config = dict(
    train_examples=26041,
    hop_length=160,
    tokenizer='char',
    norm='batchnorm',
    drop_path=0.05,
    widths=[96, 144, 208],
    residual_init='zero_last',
    lr=0.0066,
    momentum=0.85,
    orthogonalizer='newton_schulz_5',
    grad_clip=1.0,
    batch_size=512,
)
Rows from block 12 of a small CTC audio transcriber, named by matrix and row number. Rows with one number belong to one channel. Each number is 128 + 32 x the weight over its row's rms, rounded and kept within 0 to 255. All counts start at 0. Numbers have three digits each.
After each channel's rows are labels from the 100 clips, of 14848, where the channel reaches its highest value: "top examples" is what is common among them. Only what is clearly more common there than usual is listed. The data: short read English sentences (LibriTTS-R). In brackets: how many of the 100.
# convs0: first width-5 conv (model.blocks.12.convs.0.weight, 208x208x5, each kernel summed), inputs 0-103
# convs1: second width-5 conv (model.blocks.12.convs.1.weight, 208x208x5, transposed, each kernel summed), outputs 0-103

convs0.31:135139155111104148133155110088126188150154139144167158059097131180135143077100160182155111120089111127099126179099100160138189170132067097130135125116132114066100151150091122176122089129091145143088082152039127121155049128120121142095126145097099157149107130081145170100084128143114075156126115080135082132081096
convs1.31:168145186075112118120138152163209121136153144122093158142129121110112129163126127168104189079145146116214161175123133078087144137093164155168061100082104117158175166113138099073162090169089121135114165098156171086094120128088104109137098117123117077064160067077152146135147180076116090105116106137140143146077123
top examples: the word "said" (28)

convs0.146:101122097130090086102139137119164082143125167112099141076110110155078162098154132076089069125111101109195110185102100132114085153086137058121127110098129107208152117079163139084159176103151103121146102175165077133133147061130102160135066100152092146141160059136112168153137134112123144120134080159121149115110134
convs1.146:144134182117072179121172182074142087135143069110108160043125117096119189138176096064081174142173113102178190121131166143120174167101145101133169157132139137013089148145103163120056141108143146185126149158078158121078145132147131117099126124134120114174084098184162103139128131144131139123163124164150090148166111
top examples: text has "however" (34)

convs0.168:108119101126080157115148112118131116153146109127149101091142120084143122165125070115188153110155093132132114200076145134101113086100134109149152087201074162067082165122100154136124073157169111160065054144164076175100129085169166112155127181167149167130120103159086151124163165246112119118106112151117132178152079
convs1.168:123136142123070082168124148095071077096122125081159142101108128138098151105103132114115107126167151112139139146129098095114086151116124148148115167133154156079203149147103126144153174186114189163139123108158150126094117140126142139060158164100143084147134101113086100104186139133077122106115127162173117130156150
top examples: the word "of" (31); the word "course" (27)

convs0.61:104121141115102112124108120107128101119094134077109161086099139164215129102082148120132129203098103108147103073103131119101088137113142091142119180187116195112115147125124163122143074135106139063139129077079090068104132087184114141158142117164170119148071172174127071129174103142127136127128136057093142172111098
convs1.61:075164132156191113139130085103154167104128152062151121124125097083148154144096086167121162180133140117106082095134175119154060122152098155126215125150101117154137157160105151157139138194077111163120122174120128069134095131176147175132136105148124160172133205172097111151139119118197105149191144066106130136154123
top examples: the word "don't" (51); the word "i" (51); the word "know" (27)

convs0.47:138096151108121137146145143120135073125141088135113101187101139133136089130087120136118071113087072062116142113138161164100075155151117092127089092128123141091195155143096155167112128117152096161146122071130114134159153105091135148147076154147168121129100130146143081090128124146158086182118129118123116129058124
convs1.47:116153097130103152115140190127160023116114165176082119153174152165142107081171117167134216104125114110083164090167123180163140124138115139135112154108096118186126155152106169139149146131109160185170100173129167150113112152085133095101121064152175132149131072089083111161124125047146081140130149186067129151129157
top examples: the word "nothing" (38)

convs0.98:077125062112134129095103092130132129102135120114141081125186146122178122126136051239114106119116125148156114115125124086135144167110133130107124153179121121097182124173120108144120133146126149185130124134074127105128158141163105134110072098032101084112102115127106085092125132135102093117131079109142131140142098
convs1.98:097128188121162110141113116135109077112074125112144111162100103182147156136121101110151111074080109105116098123101163164151110139095141122156119108179081115099130092178083128203108100151115128091087183137114160123131098066099109120189163071146096167179100096120094158178151112117159150090131088133072138139070103
top examples: the word "asked" (42)

convs0.32:124155093122128171066055173150149109092130117224156153147136121140117105111127143102153113167138142069119057138160084161118113093132120144164085090143154183127062151164071128058080103106124144152097120088113124079103126127130104171101053147126072180142115149095108067119092121131092066120093080172128163149156077
convs1.32:078136104166139099157138069117181090071086121090148160138104142151146097124087102176159133134122117149131159132139137074153190105092110150155082103131125091141154150096073164109185210144112137134116156139104158144093128128163158125116147198094098101151167125110177112145161145095080106141075077156070145135182126
top examples: the word "yes" (47); the word "quite" (34)

convs0.183:053083153113090158100154117183122108120124174118166142179106100125080146152084154121114123088121150109126145194103082180115147138188114073189181088118083077134156133122143119117066128147105134136070104145072120166078124118129127170079105143118165175179087125155126119101133158085090141079096133091132090127159137
convs1.183:143140125108126091108048101227091131132162127066092136225118105138086091122097105151123129116052117149128079127129134081148107134178107129119139111035143104097120123110108164102116135102131059169133176151131080108146142122169168108143136086125112142149160131141118138128175120094129116138114164125144134109188143
top examples: the word "a" (40); the word "like" (38)

convs0.76:159110137181099104105121091123156158162080127139105109048149192165089072142138137144123101170086069123107115083092110114176134137142160101129194147185135168170142119095172139105099082122148133108115127191087153113136078068136101185095100141142141083100118111173143183103117134106126140094135112131105157166102103
convs1.76:093172135138093171098152130069150182105130118145151098069121138093107119099185121127148103124097074118191165112122105120086083108144101127090146118078120098140044176177152136143122178156147118144178128094053100132138131164105097137166054126143162062181102153126182160138128120127133112033140130118074182143122139
top examples: text has "however" (27)

convs0.159:107139152128128076109125060165136112102157148128076108132122127111090113148163136122112142122132087107154126140112118076124090151188178146142118095110100140137093084128104149134106064088125195160123094126088105123124123089120124089195096211102093110167076166142158106107105181180134192126078109104089118137085191
convs1.159:093134110115104168136109138125184128115160066130107155177124147135091052171160083174083136133099166138113163101115197151108168081111129146161130176142166139156055169167151139093070142110119018146104114154128098081117150162163110132187138129132114127106154082091157108135127143142171178159178128046144126155130093
top examples: the word "with" (45)

convs0.99:120100098096088200076056102148169124139098134194165131169114094120122125093101108111082126101136124141132125098104112109164099161131053125163122119156180158115079140157111155116138091127156139186144090102107089170110107132131133075116053115132138133150149132152159113172105144080095079153077059116131114100076162
convs1.99:084133116164149156136138112121079064101133086216103123133155124153106094075076095168150136142115183071113255127121118134147121181129064136144166155076131177202152121134121101136110124147206085090104128169094174125138136183137111194150135150167137070145154186152124179172180155120121106168168098136136131145160143
top examples: the word "never" (84); the word "i" (39)

convs0.176:153111167090092104114111109100095091125097099089136135149133084079140108029178152171152118082085126156126083152170150135117108136108120140170076118112087139077077170134128159129080113079126200103115109099161212153158137129146130100089120199169156137078121097125172130188114169149092145094095133139125157131165156
convs1.176:118047059138157115136131172144098173155124091152135123173120067147189134110189148092113159153103141133118093186122081103177143120165139149122141142097220116123125092150128155157153145081159077085101127147085102131111122148124080160085125130142132142139148092137127141096128178102119177121096124174132133068088164
top examples: the word "other" (27)

convs0.68:093119153190102086104146124144144141146100180098088115062140105104131121124077132101128207140111117085129129149075128118077118160139126085142089140117161135148114151120146102143109114079146092132120107124148130115142146135129120129153115169096089169060103078176089143164135165042141143133093082133089117163059154
convs1.68:127133080102168154147108071130113139166078178087127097092140144121160134157083085103153133106082124107129122134107098076203200129032147123116135125132110102213143166136117136137110075150192193163099112067139110133125124132162140113210151177168095101152137085090151105158166121114146129123151125187143155068171167
top examples: the word "never" (51); text has "however" (26)

convs0.67:107151122084123091135069119119115159109112155081137127103151132093138109090123186139157165164153143105154079144099129095197118093139104111076128121120122101080220125122171092061131077101158175178112064099111043152146120092201115108132064143139065170095104110141133109171112144097099115062135119117114150093092191
convs1.67:103053095153100129142141155111159179091099055164096170150205137087064129138044148174157156094130156082168151160164093074140148161150109146109116135048145135132109117161186115114138132190111155162146099153120098122145168126067088147156184088168183133175084095092134091123158143156133075137120067119158149131150146
top examples: text has "margaret" (29)

convs0.131:118130171154040150108083171132103121103083125160123119139158087104127175095144144137120065150165103133098124169146170098062136066090169056142171094192117150153074088147094119215105124145125162113134146116095134156142170121127132131140116068132105105112146161130112093133116113165124149124122062069170056150149154
convs1.131:181138098080160125141105132144128178154140115107091131098161075118132152101133126130138090121114157128094117144140157130144161154118088132115163084164113102124160159153113082145145069156071119099136153177136132143126166114128082174219081197125183195143042169135164135173126146089126113108166139093188091053169063
top examples: the word "the" (67)

convs0.179:103130131023091123075101097117129117026158104124215110134114153100116155086098138183052127093136134107137093123063161147101122117137105135111131100133101100133107135101149095120071165130177151108122124087098099087102138132088124108112138119154122148111134109100129115123121142128122144123113129148116123120127083
convs1.179:106112130135093121034137113095134134191089075114158186069146133159110190127089131133155138069102134127101162099119118142103186190111127166175144131153139119160180131106084100113107169142114140126125123162097089082073140115056121170129171106123123144135161128059072051173086117108119102102117118153171161075134096
top examples: the word "said" (28)

convs0.71:165000129078119141088122049155114165168125114126156136147149078131114092109130093074194127106114099135224120160141173125110106149129097210166103099136123126101103089083111122166160149114145178210159138127126054120069116091088083149074102152107111178130169126094153133128083138169106109119125127171136062101057107
convs1.71:164152091168150089117133087151125185115171159166152088137177096072146123133095106144205162112182113098185127142148111084047137174140148142094089137095155132076171145111102104186118170090101122107192161134096101164138195163091146128163119080082054085150160098134156181126130088127122114112132126158083090156090141
top examples: the word "chapter" (57); the word "twenty" (27)

convs0.5:090101152122112084152147097052042111171158070107109116164133120104105062048123156184159107174119098095141122101081128107185111132161137125094113109109158116120131120113139133147095061135134090103133118070103122068087154066137091093143079165136166147166139153161147103128117134127084148116117151146148057194129168
convs1.5:145157101130109130101164101148094122158156165084088162123140106160087157099140071118090116119147171156173161121106170080113142137164102139139134135137134095152147140143081118128114145117151110199060138162121056123107142148116099172122117136101132102147151162156119112158183156090119149095158083041136142114124074
top examples: the word "with" (56)

convs0.86:144169108090079043153115153130105119124092141183146145160124154111100153092048105113110120077090139120158108163097118164147153120094144123159151217087117102145042160089115092103175151137072081098165121176098112108095083080129097133111152167151121093107142154203150156069166142155150181108102090122106093150148130
convs1.86:106145061199131203143110168124100151157148124131180076150161147150112128103138145122106146125171129119086172132147149146145144070134119145121129144136051176150201093144156170099139128133174138137111125149116107115144078116110113062167139161149129094128141142151078156165129103067074108161131094110122110115170108
top examples: the word "only" (58)

convs0.65:070106118125102153097130087099023145111148129121144123144134101067132088133106149119149156090138094114091115129093122099169131085186115101057133113155100136139107148084140161135162117191084141144109117132146069092114125106215061064105104168157118192145179182150122125127074101148083140143215159131074122202075112
convs1.65:125228134121101162169160061120108072113105086139082135094081092153111162102136204135144154076113106072113179114117135133079057139072149146184120161084162162107173099185123144119064140077138157182138137161111152113127119169171177146198129134119128144152155158150128128153131100138153110105146146133135082165141124
top examples: the word "that" (58); the word "i" (51)

convs0.145:082102104100138093138121118170081097164143097134178103108110134149131063177073107142145189121067098105106118099140167121155120100137106128198110136153095125084115100150125118191096106098079085073144130100134122136111121085111073122130102143150137099038170140106140132085126124065124103157110067132128147132156150
convs1.145:133134111139128135155168120124142143128134125151130156120132186130179158169137125139155090186152125111106149135097120106162155183162100131121134128142096049209150167069190139165057159112121085231116148110141223170134154144159145090142096180065121124183181154120152114140170127091121112137128113064075122126146158
top examples: text has "young" (31)

convs0.123:067115168131082069109158123143159123128145190168117174103158162161147071046154181078151150120124125071117134089224086119116124151109182097143128134088194157123150099176100132128075118093132079120096115216110109087131124150118105131070057134152140107171104093103127144112142098128128102114149050134151087098135164
convs1.123:083089142142161131131155127152155158101094160144167156100117200136167124114183141156112124151138058130120079097128129134099105095172120131109076122140105109149153116186087071119123077087151172139179166170142182128118094089133114188155047147130143181132151157122130177129186109128209044102100181133096099164132130
top examples: the word "little" (80); the word "a" (45)

convs0.191:120142155076116142152075114127112106118111133130111136128130127106075062092111155182106116112099106099170120138225106099092109149190121146075143103158148151147146131125150229179162115091212131101149092168143073143095067151112113124097145129136121075086092058131146167121149121188105109130184074148110126143165108
convs1.191:163097118126151109119099133113084138165122200186118175141191138110114166120166099134144105086133109100155118152105113069145065159106101158182103187177073088096088082131068080120141103109178179149136094140144091071150131206136136154155140112129147172053182206123111151122084124123145172109146200122121106203083098
top examples: the word "little" (84); the word "a" (45)

convs0.1:106095092091145103134151099149114177125168115122138126160133106143142104065157091155115124168098191120150124157147124111154145176153155104122144109148097113094170130119102101111148150144152104097082103089083115169118111115150134106080057164070092130091068149152132153216111149129093211107115123116093156113089145
convs1.1:095120141102148161136137129179109159122129143145117130101187190140117147140112130124119129136123192104092106154114130136108141223094148136128126148096119168088083117127180078171151142116101132106121077159123151116107082079106107135123132163150072109129160170108148136098117159165126110097121135116152143092197160
top examples: the word "father" (33)

convs0.139:081145164092078103101140115098093129177130152056119157150129112122115129068058103094138145151159093115150172117138095095129104057053091103072132151159145133073100089111172110146148153176139079165148116092126077128140093112127096134061106154112156115145109152109152191156139132128098152168151067145125138192156130
convs1.139:094119061123090117075115121141104183152169072147204147149153123127085177130096139120102123116190077120106093113132105193120150068088113117142133155180149123097067139142091115132128189118153084153101133170164108130117131151117147117093083118176164100151078081135102116109091083174104160106131131164164096114078160
top examples: the word "him" (32)

convs0.190:132150089124194092086116058146092096087127203100100122151137187069103115110115156134179103162095132106128111128153148154109074110113192147136138054095149116146119109180106136066100080129179175098141115137058073113181172083085110128087151102120128154105084146171090106140143134137124166152096141148097116106140085
convs1.190:096098133106115134120135092135129147144147177104157128073179222108122153168145124135095175156118181131131149141127104136133160055158157166114154110128198116123129132169135064087193133083199102174144169129123158056153115096121129145126148106130133160093146073156108128190127177161145130162135151146126142158150168
top examples: the word "moment" (48); the word "a" (46)

convs0.77:148053122111099131111117112085084126121144167177124146136130127159118073129143131130186101145128123122106077112109191133141136139097101168128095126156180098093174147133114091101157123108136149170134132099063098127123085148132167167063128092123123116118058171149167071150091133151089140095103145176107162099130110
convs1.77:107156155155136089168133139133091184140103160092167104118141110200101141134159103127141176141171147100137157100125116084130144132097091075118132155140124092111123076146100125130148161082147129111152079190110124082111156130162091159165077099170110118115097101122120135158141152172133111126087135140132131133176171
top examples: the word "replied" (26)

convs0.14:112167098056087148057122164127145116103136138126204133111113039116113064083111157105112117098148124094115093109050147143120101173102134134076139139132124138139138067117122122139118149062112063131122127099105111142167114098112159106146084146124134136137165132171087110110152163149115171102085161217118112076152132
convs1.14:091155109140162134082077113101113159172164181078187177123121175108110143087160125149092148127097139208149170177100149160178151126119079152121204111110083100096080157118092132122114147098180111139139099147105141128152138145104127107128129103181103132163110080121133072118200099142128094144170102172126123094137157
top examples: text has "margaret" (32)

convs0.95:109116136098112093159135152125128147120128155129154100134098187106104079143110082107106122076117139096089176122121201112098093134073134157125124124112186140075084146149084154132177102118087075091093101087115084160133122127102082127132085091169142052119086141118144148094166084112081159112161138131144182178129079
convs1.95:119200122103103119143122123128089121156126116147137101130135102194084064130113074112145087159131115154165091109126137109191165139136091159112138137162173062137154101172121133149087141074133117124106098139125119133074091129127157142155131054164159105153153103126103127134189074127120167096140057074115070147152103
top examples: the word "anything" (41)

convs0.10:144099180155095173096142192145107115137185124100106098166083175117143145106115111147070155130110161136106112135095081126108134111099176182057153116144068142153123126104074163104079155167146134090133104116098129124113117026145143150137135116142143136113121131150102141130114136112168143142078114158119069138114114
convs1.10:186127172122113188127138181105031091158145162094109137133126083128112116115100117123135164109168125079134112161143154173135135142080108141165111122107112091132192130143169125065155138154083127167134091049147126119153133150106134143152153089077142090131152173121128133117138099096106103104139113111134152099103096
top examples: the word "of" (28)

convs0.107:175139087120133121109114081209117168133169127142079086098129158087108103110143119141087134163133072094171124094091139120167121105154085122124185115189076169077179130147141164166131121095137104120169103091149070146100133095125104145056092138104112098147119089135117129173124110179131119078135093126089133146103169
convs1.107:153117150125118132097099069096141183106073194158122126143106101198099081176115102149144084066099095119146151123170197169135122131148100136184149088090090167153093125140103079047140159059110194137154141194115139104099122096123124153118090115145030120109129146127180086143156182155107087088099155116140146133141104
top examples: the word "never" (36)

convs0.64:129112137125089137135076085127120155178139094122142110151116126121073095172086076123144117076089087094088081132112103140078150144135147090155160070109173153110172100097128128139104097078157120103085139123135105104106133110107165113133116150168033116130098161113139140133103158188123194094142127110111187137202122
convs1.64:116146166148150089114188116140128187130133148094079072152154103131198125165070136135175154176141063183118155114155094185131126116162114120097121135125116131151196147103125182086121141122079157150157141056134205104111108127122082135137078141106094130143111161116140111160109071112076091047120152107113106107087138
top examples: the word "people" (40)

convs0.11:071161136092152103096060112195133107086193129116108047166089076122100197145093108078122187132140166104163115116097087154168074110117069074094123079212097135109118107092156139133122080158078159170113111153175107160125150073134128125126119103117110085169136126150109103144131158116118147144213096112128078160164134
convs1.11:174104111173124129156111103080169175130135148142130113130134122222103223152148132125168150094195163201124159118117163120147114153137096146159102117152112137101137153158112125086151108117085138146113169082103168191085076142139103156141141151108157151117148067102161110169085146135133178116150162111140105045139090
top examples: the word "with" (42); the word "of" (26)

convs0.16:144107148112104077156111098071137129140156115129097053137101163202062133076139126062146176077140109124127098090183094151150093138131090082177100170122140122140127132075091073164108103094112129148101096081126147123146124093141154126125082159145129107103106139087114095087137153109098105159104091126069198133194091
convs1.16:159082163123078175114130166137127153096130154133178130128139122132096113119091104095122083085117093096125141149148099169090135202169148105150092144114134115109119078114058169121086159106097131088063155138121106117115132132186163159097131141142179140137168160091108151177166141136156214195103108134091148110108143
top examples: the word "to" (38)

convs0.122:114122114101114077156149155082133118147102107168148112113103188139117095045150143140150075112138174136131109136104128119106126139185129061132093137174136064129159142106117152140122142080137094077121127183117133150132128143114116116150112097137182153136109121082163106092074100142126097135150105104150111140098091
convs1.122:133152152145123163092109112101120128230115127098121105070151086184126151171167089157120164166118136128162121048107138139147117162077134041096119119167180099191098094147107158115156127131125164134177140100132153152203083098127103155184179074097139154121156089155134115124106104140116122109121171117094116075111188
top examples: the word "people" (28)

convs0.175:159196071137149190095090076187136137152108093115116115113143047146126135114148115111116180140156120130118089072130127109064106156114135147167187139142118086106173162100107201124188104112088107160221142136167138157165110105103128120091089104154128117133144092141189128171112163097131065101098107098137076106122144
convs1.175:134162171095128153134167092140108131168122163168128101140082093091131128141106216162103077082139120108110119188110177174034097195149137077159142139111144197153081140124111090084065141133157206103098112122090085151080079139120102087134118180101110099127135155089108114173126144163092115161151121084169140173125161
top examples: the word "father" (25)

convs0.2:114125088113104100084105163134205112063143164116094072166082080151145137159133131205180112114108099140180149133117135114102119129117208194116105088134129110154161073212127138127116159120113107112062111128110179055153104096141127120182076081075140111139168154123080137125119084088134155145164153145117141040133110
convs1.2:068106131076131126160137117113107135117087110128136174115050182079148134136112110060129082187144154149155153167116112134161087105171103111082101147181222132163125147151156073120157145123166140062146123147087130084129155137149106146084094081175097109149154167158122103143126134110132117104122117148189085093101114
top examples: the word "replied" (44)

convs0.79:144146089164149170118157144146218124088123122141111084051128088127144117151206136136170132156107175087084119132125124131143188110144138111150139120182146102125055101166117092105066135129134153146104123148045108083157099064100093190099116179112203177151110125125101137138172117177131120136186144090072101151160155
convs1.79:091136172055150111108104085073158135189120111111085104188159175116160134103106142160107191056126139147126110089099116131085129161206117202090130134146153104165176163124098114197096122103200150117156097131168175182145192095127106148101137102155182118117113085113159117111135158138103172121132105136173108129128124
top examples: text has "understand" (25)

convs0.120:083112135135098144127110137138152118145133124147125156110091109114137093097141169135112044111116132070142169108119095127086099125132137136171081142183105100188107098119196105169123065127174091142135123117070138080118127161136115099056110167092096154149122169120144160118137105100160156145100160153110149163081154
convs1.120:137128102107103160137120126150102099144193141128145175176091128083072157129198127142175136105154118131165126120136024139156141157081144107139083112139077228176114121124159086140154145137113172052126123155108177119097098107109169140132123082148068120190090096105083097119157153093147130088195126141150171094150077
top examples: the word "anything" (50)

convs0.198:092092175123133047119185126137136110136107110146142133135143097058132164133151159144134138162063107132149144082151125106121132065140096125098153082170150164156143180153166143150162198131114119167107069116113100113109084107147129092185093148079093163122123072155153145114126120160098183163071092083151172135107120
convs1.198:126139148131168145125188074125100133083115141049094118158144183152169141123096081141120154092110059099056120175125094103188081108177139160145102168117130101099146142098138193125191142158143135089159123080110152154131140064122085118139173152135053069117083154110082138141131153134125117161103179129136218110130130
top examples: the word "nothing" (36)

convs0.138:111141125101164150107152101116121112136169128123138109120119087090138163118142112169120124073119110082164124108133140076119110174163173142106123087098171165167118123103172134103191115163131167084108114135114138149065145135152104068136157090088116065102123153110133133166113192148174133093102124107104167134134148
convs1.138:085123085117146110148140130137123135140075101113132108075133165134153117095083106124118118121115088124047125095119113126104180183167151127127151085198178150145156084188089136133148110157184127089127100150134177108103162164157119151126147143131143121154207180115000129191167109122168143134142070047170107126179096
top examples: the word "little" (48); the word "a" (36)

convs0.80:116045151118106171077126183097072138104149098137101145126147141121061092120164148120144113148070134065087182169146159146139164085130136132130141138182116110169160168097037102171095079132157128141127129115067135081060082167131122162151126155016078121093068120102153214085129108160147163149134167112141151129155112
convs1.80:077130051147145148167144102135133113145084145188067104167149107155113138158139080094155151104102158097177159062185110163090086186075145159136114160104176196146156155069104107132144094124140176104107180129120119126104107143175134109104103164132108180095136121111188153061112096058156154086144114126144171125131127
top examples: text has "always" (32)

convs0.151:129118198114116199101072177093176117085135121087100175146117078072198116165140075114083087120130106166184099105169094090091138163128145125138111133093111142205083123096157140077090091119112092131073122109130131156109113159184118090143078148121132106088147085143075103174116157198102134127164122125150091195041133
convs1.151:032119155139135151134121119086075074124128113165161161186118119157084095158152182147142075076081115127097166113167149184146181126120095092142166124114047127132194115094156103185105102127149137133111076134103086170109125142192123117105117131113123109128160164103140105098171150164181071144102134132136170166128126
top examples: the word "of" (32)

convs0.158:174063130144160148123130111132109090128134135148153147108096165121195114174057102108093093090206152059100118132078096197107092075119072132124159128094091119162100080130105110072111157110093108114139131149154146130191166196174136101138105096117126135130147154105124069122091095107101132128124159147123132152168087
convs1.158:099099081104084097141137170070127132152157143118138141119162078141092114150197101103169118149081107138149131158123146117101101132113136120073119185152152159188124101167139095167167162175185108058157128151061103105096058174097154135165118169103173072171138134156122139088142094163152093132139095141074172159161132
top examples: the word "him" (29)

convs0.38:121168133138140125115109121165113130132132144132129084099099139150235130034135119137134093200085136100141119148114142113089101140118066135105149071101101125151146105143180190125141183075144111198143132147103128141197142136092124153072165156122089147153100084118101074089156107165143115076126066190150112087155090
convs1.38:153128053132132113114123075145132152088133143065149141118164085183181134127072075212168167063140122124099145171104096117158135078069153116178136120155127169128143090158118136121141095126137194125065137096163094104159156140105161086132166139079121095069074077180117144162131152107132176095166122113163118137098070
top examples: the word "to" (44); the word "be" (42); the word "i" (40)

convs0.154:098128107148139121115096080079098163141137063158120127106160142139028161118097100084121153090134146124096135105182085069156108160169155138199101190130170168112153116115141127147192113141164153092101179157113177124115075089064068121095079123073156107101098137094131143155102141154118097111130103089112149058134088
convs1.154:115178079103129171149112087093133112168079084104107132135125141110183160142171131077142180214119160115098155101147147095155144114179146159093142221108119064152116112091165123091148173117123143079074140190137120094118172123135107150152138136096173202116155122120143144118123144112134078112153112084088077158186089
top examples: the word "little" (93); the word "a" (44)

convs0.161:132081098109117173115148177166093124096119175050088138099119131127096130146150070112100089130061154103082097151133131183191091104126149134101085057125136159110165084108174090088111079085154153163150134087121154062143151074150184092134085161142135148122111107113145114114117121210110127146071090134119112093186137
convs1.161:181136110150129108130163147105103122157166102156182120118115057130122148179137070115116159153169123089123177135088148116163193151172181084154030140201115093113098110106190109058112190132135180154183100146108128153139110128141103089161122100124147118102180122117131122106163084139144139152125082170115085140123164
top examples: the word "his" (29); the word "of" (29)

convs0.135:162195141157106115124128156086113128154056161156114117177126122176090168106100142151129082084126143164080090106118076075112161089151083162114074123111187174153123077110074137128224109108147067100089133085079103113155093098112131101125118175086181074127115179167112061143048138094154124139102113126159151069143138
convs1.135:129130072128154114107155150139177110101147108156107127193120177197195149139076156116128164152124157077115131116108103142126140132158054146138134144159095102075166140131098203140108114163124128121133089098156112143133148147113118138126127183168129158152120161122103130143210098083149119156126139133166100088162164
top examples: the word "replied" (55)

convs0.56:145120081132168185147087093145112084133164110052152117183088142145151061119123153130158127102124128097116098126136111149080119143162087112116127152174141108115130131149136097104135156101104136087110106111125065104159122163133068155144088145102098105107107127086160093118132087075100097155075110153122113057133117
convs1.56:048160081139112085120150130124114153112150121068138129096182122147164126134107126161093111097118100150101154102110115076195121184124111101139146091084132114146126158095109104114088101113128140129101124129142101133145064133100121159211151132186115147149158029119157065129105157153132062170113092177100141107162134
top examples: the word "don't" (86); the word "i" (59); the word "you" (42); the word "know" (28)

convs0.195:164116137092143103102128182125088122142112105140118126210049125114115122058130088155100166143135069090140142099199132069134144143090175136143138100136118137108128108173084131121091105085129159147149100137143135091093066108161111135110119158000047098111104143107110172157132078108114108165085129148119117133126092
convs1.195:188101125130088144106138123119118156077134125176180137121165123112202127066112134109130114128098124113077127089148173119181119150152178115143125211111068109118139089109117060177152142182124148092136158176085204097126117151111133156154145099147128135084146171117121086144087111089108104156120131095118174122152119
top examples: the word "little" (26)

convs0.84:103092123109141117100164127089161108111143192120063132063124072104158125127096140165038117113123131146187139086132096097120097135097151090092106111130137066125156154086155114139144115161134100132144073143115134126161107115178162126108113122108108145079103124134110105107084118099092179166194179134060104149174117
convs1.84:154136164099124130123117143156118089135113116120172118163157184143131114108125144156161132147128137167224104112138235087114185143076115116116137135150083117105157084150097091106144117135135190099080099111121129148131122193177137137122157140139097138199187110100113102109175086056085164091133143137152223109084157
top examples: the word "anything" (40)

convs0.12:122110139099073164113061080160103140118116091084134122070149149080093139134107136082105116115151085095164133143119141140113045121116105127138124112128073143093140110096113154166148154122144150134055132159129178154161183050089093113135112067105110144140141166102112097097143106131176114160141116164113062122198124
convs1.12:209136096112093113127142170165110117122110115144129095194064170080120161214072105120110143110037113080099095154141093084162164127075100102086113130110145108104142193145206137167118142101102167096134182124150075128126125120149088165133148077130175106088086089077140157157090184093122107126123101124128118112094104
top examples: the word "to" (71); the word "going" (26)

convs0.69:135103094123200069099118160104044138149143133108067115099108071169060083120119152109072160136089168101105109086077145171139036125103080120109082143123148120110101154053135135191172102085123157140099102140105145081079116082132100137101124093172098157101099119082178111155120134123121141110155070156139105107143097
convs1.69:125104108159095102151168161155109098176180138111102075113159116131111177152128188131162149119148137191110153137096135119130161083215071181144101153135146090154141146202157110127186130115127169098160062177112109128115126126154158143069091129153132101148157111099134173110173161177143142200095137182156093143134136
top examples: the word "nothing" (39)

convs0.35:159080095131160143106107108145094086121111141126117105173093128073153154170092147161163137134171140060112082099153159055122064100104066142114098130071066213173063105093174067100111115150152087191122129073149120105104091136094127127159102138149201119166122113070081058171112158104098117076143105097130131125173135
convs1.35:114156122083123143151129082121092130108116163082194151130081116172103127160113082150105107138117103144134136131130071105110097154142128106102123112139130150098168130138155251151139165106114077098138138154109080138106163082101142159130144131160077132146130134062151164107176133198093138110124090092136141136083155
top examples: the word "people" (28)